config.toml
n_mels = 64
encoder_stem = "single"
text_encoder_layers = 7
text_encoder_norm = "layernorm"
text_encoder_head_dim = 32
text_encoder_fused_qkv = true
text_encoder_qk_norm = false
text_encoder_parallel_block = false
text_encoder_moe = "expert_choice"
learning_rate = 0.0047
adamw_lr_other_params = 0.0021
Rows from block 2 of the audio encoder, named by matrix and row number. Rows with one number belong to one channel. Each number is 128 + 24 x the weight over its row's rms, rounded and kept within 0 to 255. All counts start at 0. After the name is the row's rms in percent of the matrix's.
# filt: filter width-5 conv, dilation 4 (encoder.blocks.2.filt.weight, 320x320x5), inputs 304-319, a 5 kernel for each
# gate: gate width-5 conv, dilation 4 (encoder.blocks.2.gate.weight, 320x320x5), inputs 304-319, a 5 kernel for each
filt.121 092 [147 129 124 110 121 127 166  93 174 148 106 101 132 149 150 124 161 145 111 144 108 122 100 143 110 111 148 126 149 170 114 172 120 144 123 159 142 142 147 123 110 105 150  83 142 117 127 117  89 149 135 136 118 133 128 138 109 144 128 161 113 159 141 107 131  99 101 104 101 128 157 139 119 149 127 105 111 158  82 140]
gate.121 096 [ 94 108 126 116 143  97 129  92 129 110 144 120 115 105 132 103 121  90 178 138  82 125  95  92 115 131 107 110 131 149 101  78 126 112  97 106  46 120  94 132 119 127 144  93 146 169  84 171 116 136 166 146 172 136 108 126 137 123 116 155 135 112  74 185 138 136 169  90 125 128 195  88 121 133 127 122 152 140 154  86]
filt.122 102 [119 149 131 107 140 153 141 135 150 159 162 138 112 132 108 146 120 126 134  99 188 127 155 133 152 143 105 127 137 109 160 120 153 123 112 160 147 173 119 147  98 157 134 140 132 137 126  82 144 127 148  98  83 102 106 145 163 100 139 114 133 118 127 127  93 122 139 114 147 100  96 130 163 135 126 131 111 100 124 123]
gate.122 101 [100 109  97 168  88 156 134 162 123 108 128 119 109 110 107 121 118 120  92 154 103 100 179 121 111  73 129 176  99 140 156 101 163 136  94 118  97 152 112 123 121 176  96 154 119  92 153 111 152 101 143 122 147 114 142 126 129 127 151 114 141 153 142 134 156 133 123 127 117 136 131 105 132 110 143 158 145 155 126 108]
filt.123 106 [100 140 123 130 120 153 145 172 136 103 116 173 119 132  80 131 108 138 136 125 126 114 179 135 166 142 144 141 127  86 185 128 117 141 147 131 151 110  83 111 148 130  95 120 115 178 132  86 120 132 120 149 116 125 131  97 152  84 102 104 128 120 148 129 111 130 118 158 140 139 100 114 163 132 141 138 124 154 163 144]
gate.123 106 [122 151  99 111 121 127 129 124 132 127 130 120 150 105 129 194 130 141 128 125 149 104 133 118 109 133 143 168  68 126 129 107 143 111 127 101  80 134 100 131 110 152 129 128 136 109 101  86 126 105 141 149 124 119 124  52 156 116  99 149 163 125 142 123 130 121 177 148 129 132 125 116 102 105 124 131 123 183 108 106]
filt.124 098 [145 141 112 125  76  98  91 109 140 177 126 150 109 149  99 125 128 115 174 108 104  99 105 164  99 136 105 148 124 142 163 112 137 117 105 129 135 147 111 162 121 154 123 134 117 157 111 132 133 106 129  85 129 119 141 150 124 141 131 137 145 136 124 184 109 154 132 143 157 100 146 143  92 115 144 123 122 115 140  90]
gate.124 100 [ 81 145 197 158 140 132  88 128 106 137  91 101 157 147 120 164 120 123 130 124 103 127 118 123 128  99  88 112  97 147  97 134 144 113 133 117  91 166 135 148 139 112 120 153 165 140 128 119 112 145 150 121 135 125  98 125 121 136 115 101 144 154 131 153 157 162 167 101 165  87 128  93 167 138 116 133 146 122 123 138]
filt.125 098 [117 179 115 114 143 155  63  94 129 110 111  86  77 175 119 116 132 151  99 106 148  85  89 109 112 161 132 108 106 105 123 118 172 155 107 104 116 103 110 123  97 152 170 184 144 119 128 136 179 126 125 138 125 141 113 130  98 137 129 136 140 144 155  86 145 133  90 138 165 149  93 173 128 108  95 147  85 146 160 119]
gate.125 094 [122 105 108 182 120 137 105 110 123 114  76 140 171  96  81 137 105 106 125 111  96  83  93 154 146 100 138  98 155 152 143  81  84 156 103  93  95 121 137 153 128 149 125 138 150 183 153 140 128 109 139 175 129  90  86 163 167 132 112 114  99 127  89 149 157 173 163 141 130 122 134  92 139  84 136 121 136  83 158 121]
filt.126 107 [108 103 120 105 122 114  80 109 125 127 159 142 111 118 173 155 131 169 116 128 119 103  97 130 159 155 160 120 156 142 121 108 111 107 112 115 121 100 133 122 134 133 106 143 114 134 141 155 115  85 135 133 138 107 130 117 126 158 112 107 150 165 134 118 114 153 137 144 118 128  98  60 156  77 150 155 143 106 140 107]
gate.126 104 [109 125 115 133 161  78 122 126 101  99 108 148  96 132 142 103 127 140  87  80  46 167 111  71 133  87 103 102 145 131 119 120 132 107 152 115  96 123 118 170 127 118 113 149 158 105 112 151 162 127 106 100 119 185 134 147  90 114 103 131 151 104 166 153 140 176 126 186 125 127 138  89 136  93 101 100 114 127 140 143]
filt.127 096 [152  97 115 125 136 137 153 134 125 109 146  95 134 127 127 100 132 126 165 155 148 138 128 113 165 103 167 128 141 137 140 114 138 150 135 152 110 100 109 188 117 113 110 106 102  94 143 123 122  81  84 126 131 141 140  87 117 106 125 129  86 114 120 183 126  99 168 149 153  66  93 180  88 147 116 121 123 150 144 102]
gate.127 091 [147 138 177 183  70 130 125 136 127  95 104 149 117 161 175 145 122 153 136 109 171 138 150 127 124 144 123 177  97 119 150 129 141 111  92 122 130 110 106  90 143 127 129 142 182 138 106 114 112 152 115 112 149 137 148 109 140  71 110 132 143 128 151 150 119 136 110  96 117 149 112 161 134 172 146 150 108 147 151 181]
filt.128 107 [ 85 111  96 126 139 116 123  98 106 143 113 111 102 136 135 152 114 137  85 118 106  86  96  93 115 110 151 144 146 163 136 124 112 124 186 117 147 109 146 122 113 112 154 100 139 138 110 175 106 171 120 131 179 169 143 140 107 155 114 141 125 126 143 166 135 118 105 169  86 123  98 138 121 172 128 102 113 144  80 161]
gate.128 108 [ 82 112  81 130 160  90 148 144 149 175  88  86 102 115 144 117 169 143 115 141 141 151 115 111 150 102 142 119 117 156 138 145  90 136 158 135 134  86 118 173 141  97 161 133 135 106  97 149 124 111 108 125 140 110 168 126 119 131 145 127  98 146 128 140 147 153 145 150 142 132 140 134 122  91 132 136 141 103 123  99]
filt.129 094 [ 87 127 161 111 129 160 114  98 145 132 154 144 140  97 192 143 106 111 170 132 168 134 146 152 132 149 133 122 111 128 154  96 108 134 155 162 145 131 149 124  74 110 159 137 101 130 108  91 130  86 148 111 121  91  97 139 117  95 119 130 113 109 105 151 121  89 136 133  93 117 144 151 135 158 105 111 121 123 120  99]
gate.129 100 [ 84 116 141 110  92 146 137 151 147 126  83 151 140 122 116 108 124 148 134 129 121 175 137 108 171 122 161 131 127 137 135 130 145 150 110 119 154 128 131 109 138  87 130 114 113 156 123  96 103  84 109 126 101 124 127 102 124 127 160 120 119 151 137 119  94 152  92 170 154 149  95  80 112 132 134 127  99  92 116 131]
filt.130 093 [117 123 148 119 152 124 184 133  92 163 124 178  97 179 146 116 106 114  88 142 111 112 112 128 166 124 124 102 156 141 175 169 134 139 164 109 157 153 142 149 106 126 126 125  95 149 159 153 104  91 135  96 124 123  86 139 102 178 111 164 115 135  99 131 147 155  97 131 136 104 135 115 163  88 114  87 172  87 164 119]
gate.130 092 [113 136 148  86 167 153 195 113 155 109 108  89 149 124 145 148 131  89 152 160 173 137  84 128 123 149 115 116 103 129 122 147 109 129 160 135 123 120 137 127  81 122 155 123 117 100 104 152 184 148 138 158 127 128 118 132 132 154 143 174  81 121 131 173 129 105 129 106 107 120 114 184 154 146 157 103 105 171 116 127]
filt.131 109 [128 112 100 163 134 116 112 118 170 120 146 101 160 102 111 143 120 136 143 170 149 119 158 149 162 139 128 138 139 157 116 124 114 139 136 112  95 129 150 119 112 154 110 128 130 108 144 106 128 143 102  99 141 101 145 116 114 116 111 117 124 124  85 116 126 112 165 123  80 138  78  49 148 128 132 146 168  79 146 116]
gate.131 114 [162 116 157 135 150 125 142 150 137 150 115  81 136 107 110 133 166 134 100 150  95 145 134 150 109  87 143 140 142 120 138 155 135 157 115 116 143 118 114 132 176  93 124 110 135 137 113 101 124 124 109 138  99 127 124 118 140 129 125 181 137 128 145  80 113  99 165 148 143 132 113 151 108  92 110 116 114 154 157 119]
filt.132 095 [123 142 172 137 115 157 111 137  97 145 131 147 165 120 119 143 115 137 111 136 144 157 169 143 163 140 155  99 135 119 156 112 131 104 164 169 138 125 118 106  89  92 129 138 147 149  74 105 137 149 123 113 117 131 147 121  93  78 142 153 118 150 141  95 116  91  80  76 130 147 194 122 166 140 148 115 141 152 128 102]
gate.132 098 [136 122 107 125 152 121 154 181 133 165 112  92 119 119 132 140 131 144 102 131 104 150 150 115 145 172 149 143 103 121 103 148 104 116 161 119 113 105 138 145 127 132  87 104  90 150 163 128  92 124 132 123 205 124 149 115 115 141  93 144 149 113 139 124 138 146 151 142  99  93 132 101 135 110 162 140 138 152 134 151]
filt.133 105 [132 140 119  95 130 100 108 161 164 168 129 122 122 121  98  60 101 186 184 139  87 117 147 129 160 102 110 141 143 147 108 137 124 113 151 134 109  99 123 195 163 143 149 134 124 126 131 156 142 138 152 136 128 120 144 138 124 118 149  87 133 123 160 132 122 118 151 153 111  97  97  97 128 117 121 120 132 158 125 103]
gate.133 106 [113 109  92 144 158 109 112 153 115 101  93  97 145 145 149 157 130 110 118 114 124 144 116 112 110 146 159  91  70 102  81 114 168 155 107 114 175 161 142 128 139 139  99 125 151 159 137 104  85 151 131 123 110 125  81 138 150 136 127 160 178 138 138 144 118 140 127 121 121 124  87 121 156 104 136 132 112 110 130 148]
filt.134 105 [122  99 144 133 136 106 132 115 128 129  76 159 102 117 145  73 165 128 135 149  75 129 127 161 162 122 137 119 185 126 118 113 117 149 122 104 153 127 130 148 175 124 153 110 124 158 134 157 116  95 118 150 135 174 124 127 147 112  88 144 151 154 144 116 126 185 129 119 104 164  97 102 109  97 125 173 127 135 150 123]
gate.134 102 [149 132 150 111 142  72 121 137 116 117  95 111 116 135  81 152 158 105 130 128 113  98 143 105 111 120 122 104 137 163  93 132 142 118 127 121 134 115 128 157 132 127 113 160 105 134 134  69 148 116 144 142  96 131 154 140 158  84 126 121 138 135 138 119 167 169 135 165 130 122 139  88 144 159 125  95 133 105 136 125]
filt.135 095 [127 115 142 183 119 123 111 163 117 151 123  82 138 142 125 158 102 167 146 130  97 139 139  97 141  88 113 100  59  96 148 138 131 113 122 101 124 124 156 146 127 132 121 157 137 125  92 128 107 136 102 141 166 100 141 141  72 116 136 120 147  80  93 119 135 156 135 135 113 136 138 112 155 151 122 121 124 113 100 144]
gate.135 094 [159 139 125 146 111 130 156 164 148 146 170 155 132 133 129  87 152 142 117 132 110 125 127  65 160 134 152 120 101 163  99 114 149  94 155 132 180 128 150 124 163 111 126 132 130 118 108 115  84 168 150 144 119 122 139 154 110  72 115 125 104 146 142 146 120 139 132 132 116 136 159 177 102 155 116 138  88 130  99  96]
filt.136 108 [118 124 126 124 139 179 111 125 108 132 131 100 155 134 152 145 102 114 156 125 119 128 155 128 113 120 128 168 150 162 140 115 176 112 152 100 146 159 132 117  87 118 104 116 119 141 115 131  99 146 138 174 122 115 126 139 156  99 107 154 135 108 101 167 170 123  86 111  95 149 154 153 145 135 160 135  88 119 110 122]
gate.136 110 [129 101 113 149 151 127 143  98 138 152  81 117 107 109 131 115 142 149 168 152  95 117 118 170 147 118 118 142 112  64  99 107 112 126 125  93  78 103 108 127 163 139 131 121 125 149 115  98  93 133 155 122  97 145  64 174 139 118 109 102 153 139 156 148  95 143 164 131 128 113 162 101 135 118 106 149 140 138 117 154]
filt.137 104 [112 142 130 121 129 117  89  74 133 147 101 141 131 149 111  81 106  97 156  81  74 103  94 138 117 107 131 116 152 110 127 135  56 156 121 138 152  95 136 137 106 133 140  76 110 153 135 110  72 142 137 134 107 105 132 187 106 156 137 121  67 135 138 116 102 145 100 155 138 131 129 113 129 138  97 131 161 112 105 177]
gate.137 105 [153 126 154  78 108 133 173 124  90 117 176 149  77 126 110 151 149 167  71 107 133 135 110 121 111 129 131 128 142 122 121 112 100 109 104 135 111 110 117  98 137 103 124 148 105 120 128 140 135 128 140 142 160 131 138 154 151 166 115  88 153 169 157 131 108 112 152 139 111 161 143 157  81  85 113 136  59 159 133 114]
filt.138 101 [136 141 125 102 132 127 164 144  92 124 152 175 116  60 136 140 165 103 124 134 128 199 123 120  75 149  97 102 123 131 113 146 143 142 126 114 155 130 129 125 157 123 132 129 165 155  81  92 159 168 102 110  97 102  96 169 123 125 101 142 135 115 112 105 129 113 126 152 155 163 114 149 130 112  70 168  86 121 123 151]
gate.138 100 [108 145 152 139 122 126 129 130 107 124 143  97 132 154 123 113 134 107 121  99 126 142 105 145 112 108 118 125 129 158 110 128 140  92 100 105 144 117 155 142 125 118 149 164 129 131 128  78 141 114 137 136  75 106 136 109 135  78 163 161 148 110 118 111 104 127 170 147 110 144 119 111 137 147 127 138 119 159 147 114]
filt.139 103 [101 114 100 128 108 127 123  76  89 138 120 120 145 139 107 108 114 120 104 147 131  89  71 126 143 137 107 170 141 143 159 124  76 126 124 161 124  90 147 150  87 111 164 130  79 145 144 143 136 143 130 133 174 138  97  97 123 151 145 138 120 105 141 121 113  78 140 145 151 114 128 160 154 112 111 106 127 136 117 111]
gate.139 103 [134 157 123 165 124 117 155 154 140 161 155 146 112 123 125 110 101 183 151 132  99 156 163 155 110 130 111 157 115  96 121 109 157  98 140 128 198 115 130 147 120 124  96 180 108 124  61  83  98 128 159 108 144  95 114 116  95  99 139  86  99 155 162 103 154 139  82 149 139 112 148 154 129  88 145 164 105 137 126 111]
filt.140 093 [ 86 123 151 154  96 118 136  95 139  82 130 128 125 117 101 138 121 153 141 125 181 150 125 131  87 145 150 127  85 116 153 108 153 116 121 167 137 111 112 137 132  97 112 155 120 125 124  96 125 115 119 143 123  98 143 126 104 146 125 111 127  96 151 148 108 126 136 145 135  93  88  96 161 116 130 145 116  97 120 102]
gate.140 092 [168 183  97 120 104 117 131 126 101 142 138  95 165 110 112 106 104  57 129 130 123 152 153 144 128 126 105 114  95 154 129 156 105  99 102 175 112 138 117 100 103 136 143 156 163 111 136 114 142 131 149  95 118 116 133 139 157 125 105 170 118 141 102 149 139 115 143 122 137 135 156 148 101 116  94 118 144 151 136 149]