config.toml
model = "contrastive audio-text model"
dataset = "read English sentences (LibriTTS-R)"
train_examples = 15625
n_mels = 64
hop_length = 160
input = "log_mel"
spec_augment = false
win_length = 400
tokenizer = "word"
vocab_size = 8027
loss = "sigmoid"
embed_dim = 256
encoder_arch = "wavenet"
encoder_norm = "batchnorm"
encoder_depths = [14]
encoder_kernel_size = 5
encoder_stem = "single"
encoder_widths = [320]
text_encoder_causal = false
text_encoder_width = 128
text_encoder_layers = 7
text_encoder_norm = "layernorm"
text_encoder_norm_position = "pre"
text_encoder_activation = "quick_gelu"
text_encoder_mlp_ratio = 2
text_encoder_head_dim = 32
text_encoder_fused_qkv = true
text_encoder_bias = "all"
text_encoder_qk_norm = false
text_encoder_parallel_block = false
text_encoder_inner_norm = false
text_encoder_moe = "expert_choice"
text_encoder_drop_path = 0.05
text_encoder_num_experts = 16
text_encoder_moe_every = 2
text_encoder_expert_mlp_ratio = 2
text_encoder_experts_per_token = 2
text_encoder_shared_expert = false
text_encoder_positions = "learned"
residual_init = "none"
optimizer = "soap"
beta2 = 0.95
lr = 0.0047
beta1 = 0.95
shampoo_beta = 0.95
eps = 1e-08
precondition_frequency = 32
max_precond_dim = 1536
one_sided = true
adamw_lr_other_params = 0.0021
steps = 7100
batch_size = 64
epochs = 29.1
lr_schedule = "cosine"
final_lr_fraction = 0
warmup_steps = 140
weight_decay = 0.2
adamw_weight_decay_other_params = 0
Rows from block 3 of the text encoder, named by matrix and row number. Rows with one number belong to one attention dimension. Each number is 500 + 40 x the weight over its row's rms, rounded and kept within 0 to 999. All counts start at 0. Numbers have three digits each. After the name is the row's rms in percent of the matrix's.
# v: attention query, key and value (stacked) (text_encoder.blocks.3.attn.qkv.weight, 384x128, the v third), inputs 0-127
# proj: attention output (text_encoder.blocks.3.attn.proj.weight, 128x128, transposed), outputs 0-127
v.34 084:503444484585437444471462536534557570502481449481528469449518538522473530448474500475497478512461553479521528555471518545457455566557484531488492483490506564572507505556505486518434522489498523497503566486519492464491506445447482430494444447551510507496529489503369529492400449460561418540436460532500520573537479490469487544410532547552489516523471451474473476534522482476517524485462
proj.34 102:471536420478557495528541462481428461501511504480499474445529508461452391511512559464473518444454469509472480498584580455534530463521520506443564513399514481533499431477509569489594502505428544540498540490503524453478508521528536586497550528490473470468516503554494559509532436460490498513496467455499577448450492478508488521581479498445536478504525546483540508441432512478502553464483
v.35 094:529436507437434561571543513470485468422489510484506510492473512504533510532488491470529527563521482436495475428447514478464463492408474519572476544559524527527438465507503495505458543494504472495481499571530459498541481527495543508531429515434486473493474527409438364524564563494464430506501510555518551519511522496514491450557502445519497485456490519426490446469538495504552481411529
proj.35 117:451503502570569418484489435526452528508533530550488460460498500452516424477475516503524545423473495494526512503540487522481497462547459414422542522452474461480556458484518529425518438514480600470511580492478503469416493475593443551537547504518469508513501522507549550542490435500549482517493443534529504468450473476486468548480465499461523546538477444519540538467441521442509476554438
v.36 100:525489479461477549525550438432508449513510476506524539494480571539539486466525510489513553527512469499544467362499544485457453465451511482525458525469473568514483543474414548435481503446534528518503522525544506502465474479566463492510438566478507500523510472453522471509493552473491555546442398517490473473494616465525464506467500551446547548508499517550418530544541485545517444461563
proj.36 115:479459573528525425483419512558522565509513507541547536548502465487517548546453455539575485474514489513535480522464395534458481506511466446512548490525473465429565518475553473450485469488556535421465482492425506498473479426497488526525530437499504555490466532434559454513502514561491516493537545568515459518514433476496532468475452453547483558526446492485511501510472498464500443613449
v.37 100:507496470531496472469548485522467528451531516479465497493470520488510481477488488408503493444497497512486458495517554435482431447382466514527524577486500559489488520567505524573516534527472499485522492455504428447525481448525515529495472502515483529368508574412503500496488553504590467519461480518483483582541576484493447469405532570557511531522471501499533523525496450492469511408534
proj.37 117:498405573523576446483469492529536424534510498503527570524522508509496481485490511618585499521495468494533503484467453470505466547597572467464513500458497501471544495492561495455465460438490516497450510504473535476442467475521472548586570509465527542532443518543555471485480485556497545509484543495540455494510446454529503535513466462476494551516482476513489512497451508452511494627405
v.38 092:519454442540481525410475494490491508574463496466479465500495454487442554502459490534495483537473514496492519633474529521452492539615510529508483474473498426472500531534556477475481482492499533561504461466549498449478489550485507467492516467525570519594511469560473500457418540473519489475515540455551503486485458560436601489541497464503471478522511533462503499480469494459571513595411
proj.38 108:476566412468492530534564495533488506479503476450479414431530528512474420504514532441453495448508528491462488516591512467532562421487521483498489475485546519563455440507444497556554521525461493507494548485490460476510558533501533497450520504512441459483519527526433520503509475456481481488501421489470599482465526508495487510563532543484519420483534547511519492446524530528474580371562
v.39 074:455530457568511436427432547523542483462453521487413487528502422537482541481443500473512485465559474522468515531499493536497441530523402502461498494528486512495532534542474474524417498539510530484481411478467448488480514490459543536490584444544498469556543465526483507511536524481566502505593554491476480495458453518480479553446470448517475499499455503520446442454436550443458533601487
proj.39 093:496489493467481596506590453501485441488481435443470491431497595526464446495521519526440475546447521499453528488568540428543517452504559479501453466502507514548436403534475474533499512527471414556466549508517557483523549546477479482497475529493511517509474542542480520474504465504481486496487461404509516509545584503499485511553557528449494437509533493526536515507555480511541551382523
v.40 087:507508409450479431596483544495527568470454507528477454515539544523566523495493569449500453494498520549545536506498514460494541548526469474486500453520490488489459426543515504476446495492612522513478397526496514453506556478460543549474375555525507488490525524482458535490461527535542506532484558528589488593514464499533516522447473528514482530475472518514398459474458507519516479492504
proj.40 097:524567506532480607406516502522541548477515502474570513506507498518510561508544451496455483561502487478433464473510523541516510461417494600573557523520537575538494602440468494547540524478464522534530478526514453481570513487486534435473542517490509500451526431493501440422493478460488492486556508493420521542534562507510478474539551512508538489533504544501518524523538519525485519461607
v.41 099:465516541534509461496509570591451525429546518482499489477481492488541493538448472448511514436509473495478458442520535497428447474496460513508510599527495516526462432510477605597516543537490465533506516472433507511494529489488451494472523474533487492481493502512527531494452586522471487496488472485497483559516576499521465484354549472531473474479511419490499508564449497435414560536502
proj.41 113:481386500524538464513523420430512401583475522470502523480518525513463456464558541588488515540469435486500528497509512427577499510552601477462518466444538507465523467507535455500490466496445512556485508512502559442455497501534492529573563545481501535518445548550518458528543435493562536508464470449540477493504500474486504555567461525457479483545494501543529484474505491464533544508418
v.42 072:485536520541521448478584499580558471503521537502436510501479456450430478517562498525493579467468561501569565542529418503489473508440548477501470580467517433427482479461511505521516527487462449475520488459456454495476496488459558484531472493576506500468488466493506494491576568549549513538471536577428501531454474492468440500375499484512426514490458459522530504492490477473513544479543
proj.42 081:500365519504594474548431510418429478622468549533544533525520496531488509498527517523507500530515450499551537520452489516524515530529530577488524523535450533461533498494570481507453473547480539581471501496516542483499440524517516503546571550445516544497467546537546523538515481484521518554514510514540446501516447490463523523552516501471542509534481498489537530475457514477539461622424
v.43 079:476509440566500487429503536552510425480557499528497513472504473480518488465521476573488487568498477511537556466506525490546475519509496489472483488438446531547541540552535546468478483451427548516509489489436438486467524506465543458474527537482534518472503449458643516507492389453469517539486484550471470448444478523561606483487539482468501474600451491561519522499459550513553492534515
proj.43 089:486474526408513496554479519376469507566458588468477519545465526512463517526535574442480520457487530519530470539449431495468543515522473529532517527509477487504527532496485461477563509566517398470503485526522584499513440486439484482467412502512528497518474528501476511513559564569493475462446503421521489460529487484450482471517534486538507500359490501444471478488524453559505518501463
v.44 082:500460411511564465513530510468512434536505438440484521468474461465532534581600442474490517517470451495439516486491497437477467491528551464469517427511507421508524462487456489469481492535478536545514450514570462520490530512525515518500505498515479550438488492495594509466532453530502527498547520518507506529496600481541530469546467390457472483516532436498545510523453481478584508582595
proj.44 093:511512546457437502539509483483471509466507524526483424555520515516459453517469587479449563502539511494513440526571511503545532450508491478551495521555482489472449508520518500521502539531495465477514569494499577522504464532459465481418476461499483468569493587494471508636488580487494494499515429517536572499500489512413512478506530556472523471446492593534542449465593541500458546443498
v.45 100:512523495499495565531496522487499512456422545448490493450509441522472545492535466518484483538474557523579537534469511495395517510525535554498516437450519501469524471493499421489528491445515514480518451559500481493541470473474465420513478532496510554506478457571487500494425598520594451487494484487555546562490543507518464502455481537583526475566540506503372567507479413470490496521464
proj.45 106:481536423517543447498538453513464509530525473508507412465527519462488408536454566460537511408513507504467458529602499516538503453504470461486487513446526476550514446492492588504526534532465547514494593494512517477493523519514550570499570467529502505507511521488465573510505415470422512552481450532487593478450469476506528520531527500454531505505513556481597495458443545496516533425511
v.46 085:488553452521539509481488561438507461463513597496446500492495504524536458481467520441501439445534473578454489481477490508421382462586518499449487553436516532454523481562519488493576493515539497526506526382507552500467507539523510520479548474549513467564519574507474538494527512540496539502446505435459483481532540512499557511451554498457503544552543445501534486464483527546488483558430
proj.46 104:532438541493429548489503510537582475488494422447503568539499500544537569489543451603507458596476494501496498520474509478533489553460518559558467462528502509528478595511518488546440527504530456522494454544459466523561484493412516438492472535468527551488493425485529443389486507529477507496515562481502426536564497524520450490522492524538476484514480526525390477529532481484503483482503
v.47 089:551412466484461475447523481615484398464478407548523515516496617438502517459461559536503528459465434540556556510454488504493478522514454489514498534459493468515498517508555578500481497470435494500501486512523519532506455501507446516468537535511475525490479462454503547477580496455484535487586473517470430487511568494592497537525456488539538489477486553514514527571542494523547483437513
proj.47 094:517544562446489461508488602436505566485549558492565560558539460523488524551528414456486539595595479482536479498454497507525550486516555501533540502528479497422506536474470428494543490450510459433491504456492519454462442483495475438477442436434500490511483574488492451548432562512490517446469489539538549514486477504455561448476478496535478491458507513468484492519530502525461524565534
v.48 108:478403499507543493501533523472520406482481544420483499464500537483461539554503475527522523532487551412476545530518473477552413458453512517472489568532530496506452426561509451520516522514488494502528424451529430473495439506511571454550448520478490506514471544504545467530487572461559430536512487471536569549457484537526557457541490492434484474473522447506547521519398511450558496481491
proj.48 122:467513461529557458530521449505433546539523519557473404440493512456511396499489552453518560384476479487536501529577509534499546462542449413458510522458485445515526478508506572449539507566491550501521597517512528501466510534551475558480569512542463508525516538523481571564539455497491472557477453533527554472426490510465498532524519503474520511495487512520558484446484520474515493480441
v.49 099:478547429549545497471460537529501508524464538541417477531513415537498458513469501508515492479510527537429525547516498560462484526551471523443487488515437456453535504455453513531510506543488526511465454409493553510459544500487486510470562457597487508540530541526419512510467488516467464509594541433521496443518538498403537470507457417459483499529446498467438502532494537474399522564476
proj.49 110:520479527446451549503572510461545416431470455478488513493471529534464527452526541534455474531450527503434503450484599410511502548505561540515506467481542566533435495566486479487484480477488446550509508519485524539541523504479461512536415539494562471470449448522489500457509503503533481506454485443454465532584522532572453547467535559494495442515574455535458493527524452518523554417469
v.50 075:486544477571488533527571488580453454587511490480556499505510441532530454494530485470475522566482527510518456561624518547440477495494501492526597516465505495501519550473382516484493513520481531452482408565493473521475519467499499444504484512526532578448554502486578563495469513477499480483471482472526502551546507514529436490458431526499431554509432582498493539475467518492514495504474
proj.50 089:515436506426527468456484538501600440450473483462496502534528544553470564501468519612583474501521492508494504439473474420532448551521571553512468446486510499568492534502582476518472506429494474579430519493471533497559477501442522550539502523452567502508420494525510468434495493557478526559489553461461470518601520464514528510496561507517550483489540500525506494523470491523509513482534
v.51 102:513386513536504412469573462448461506477569476472507503469495509459492597531473537516506548475495455508511510505492509487553496485458515466499482537522544573528478480444461536535427515575414528499528486485465474483458495555482480585468524488443530525515459550483475499461475455504490503518413527531466518486477494563518490487433467498476462408439496534508552460515396447442560555482517
proj.51 113:508523440489543483535531474508449485521509528505478427452503521495476394532519499408430544475497484465513478550549491497532547404518502433490510547484506468487481460523480505510570508526465511485525539514524512465457472516535496480415503523514416479546524561525445516588528511446509471471495408486535625477417494508445513497606501513488522474469519524498539491447548540540469567481483
v.52 110:515477457465538412471485515566532412563473440476542496525531438440426542548528548589469505501479543481442510492487494515540483546531545482484552455456551500564488468502522533452494469459482470561510514565477451514488518551455486521493531460531545502538463525523566583429477417503477555555463485544485466492449492487588492471511464434480448496487517514477546472515438505555502499578510
proj.52 117:508555490471430570555456540449467580474504544474508498534522483522506536496511477422431498535533473511504478515510482524514546472465485577562485518541495505483506553481488462595537507517466481516518455489510505488542493484437545433402432510473451469488559480494423434550504553447467484454557499495478553504506532500423474461529546551516525460472481556469500473488574518550475533435614
v.53 083:458450492557502464537550452501497506465505433508481510490466495496551491454504484468532519510488502537562486408524544474492473498453444507517500510551502560432502529564541446571495514480488452468510424515529499474536481518445528532493461506524489502422540418452425491531508488505628462406545557460498527561549471445508579555488512494537565486531525471458469516452591455498512463456514
proj.53 102:484489545516541499419523467562518460471514468483534505439522540525484445486479509570541489470487479471470486528511467471486460488518508424444493459390521478558514441489529527403453481485486544499467591483485487475428503442560435556581566479511548527498448544543588529443455480560477538547481454504494487476506507481497456505473449492465494549512482462519506538522415518429528496548431
v.54 084:497504461547527492526456525523486523480474575501434512488493441574570455528491455488503466453491467490472425487563506491459546457467481476447505534518499507451564501509467574540526475513534549479515475460526542513430548526523502569469556477542512483504505501514509562553479471450495514535547418506525492491476457450474370604419482498433568529520461481503514512547516545532436497565567
proj.54 108:511461557506471560471529509482581446524475422457511579538486546514501576519529498554519468559511507545493527512465472467521461552505546560541437462521490510494447521564497460498451542502539443567466451534490560548586496504426506494513471507499541504527488508505526468434504549580526537475477585471501415535601516549503549463531516481513455489472524482543447536575553463522530507518465
v.55 091:519365529573511517485556557426453484537489491459473528465490533466470574460460495550518512509522436534513516525520444506554475503581509498424517564534516495474533476428522524510421509496493537482523447443527483515445513507482516536473576462498549507538477460464451418456458520488495482453540552481485557455494521555500463535504439453476496426424543453465530495513436483444512535520533
proj.55 110:503538445470524471532572479521467480491509484491494417459506531499480395555506532437443542472510504501511491557577502473536551414516515422504499516479526492524479433557499509501558523551479499492512575511523551466469505514538485523443498491535448482539511600527455556581526503477489481509477406507530626494459510520471535500570512504496509469473537542530543507456544528540477590441494
v.56 080:530555472527466488541548442530514414412515476422523497514467458470488467591568516520506547601507502480495472416520487517503529476411510469492483555496451457589450442511433550549537530519474488474489468534515496518507497507463539479508495515491468527449492475521514455506539490506515512494506440556483476449472518498467581488535436430485481504478519458495589465526546589528592541490535
proj.56 091:438394561488561452543458536471527517562448553583513538534514511524501564482507503513499541473521446488577530520438447530528467517541491498497498512596455467424553530479574446477432442516538501547456474458480587513450469492537471511547477517511449492546457548474527498569557534505496482513496555526518443556553470479477480522450510532515511499508495484496495522518464438478485446580447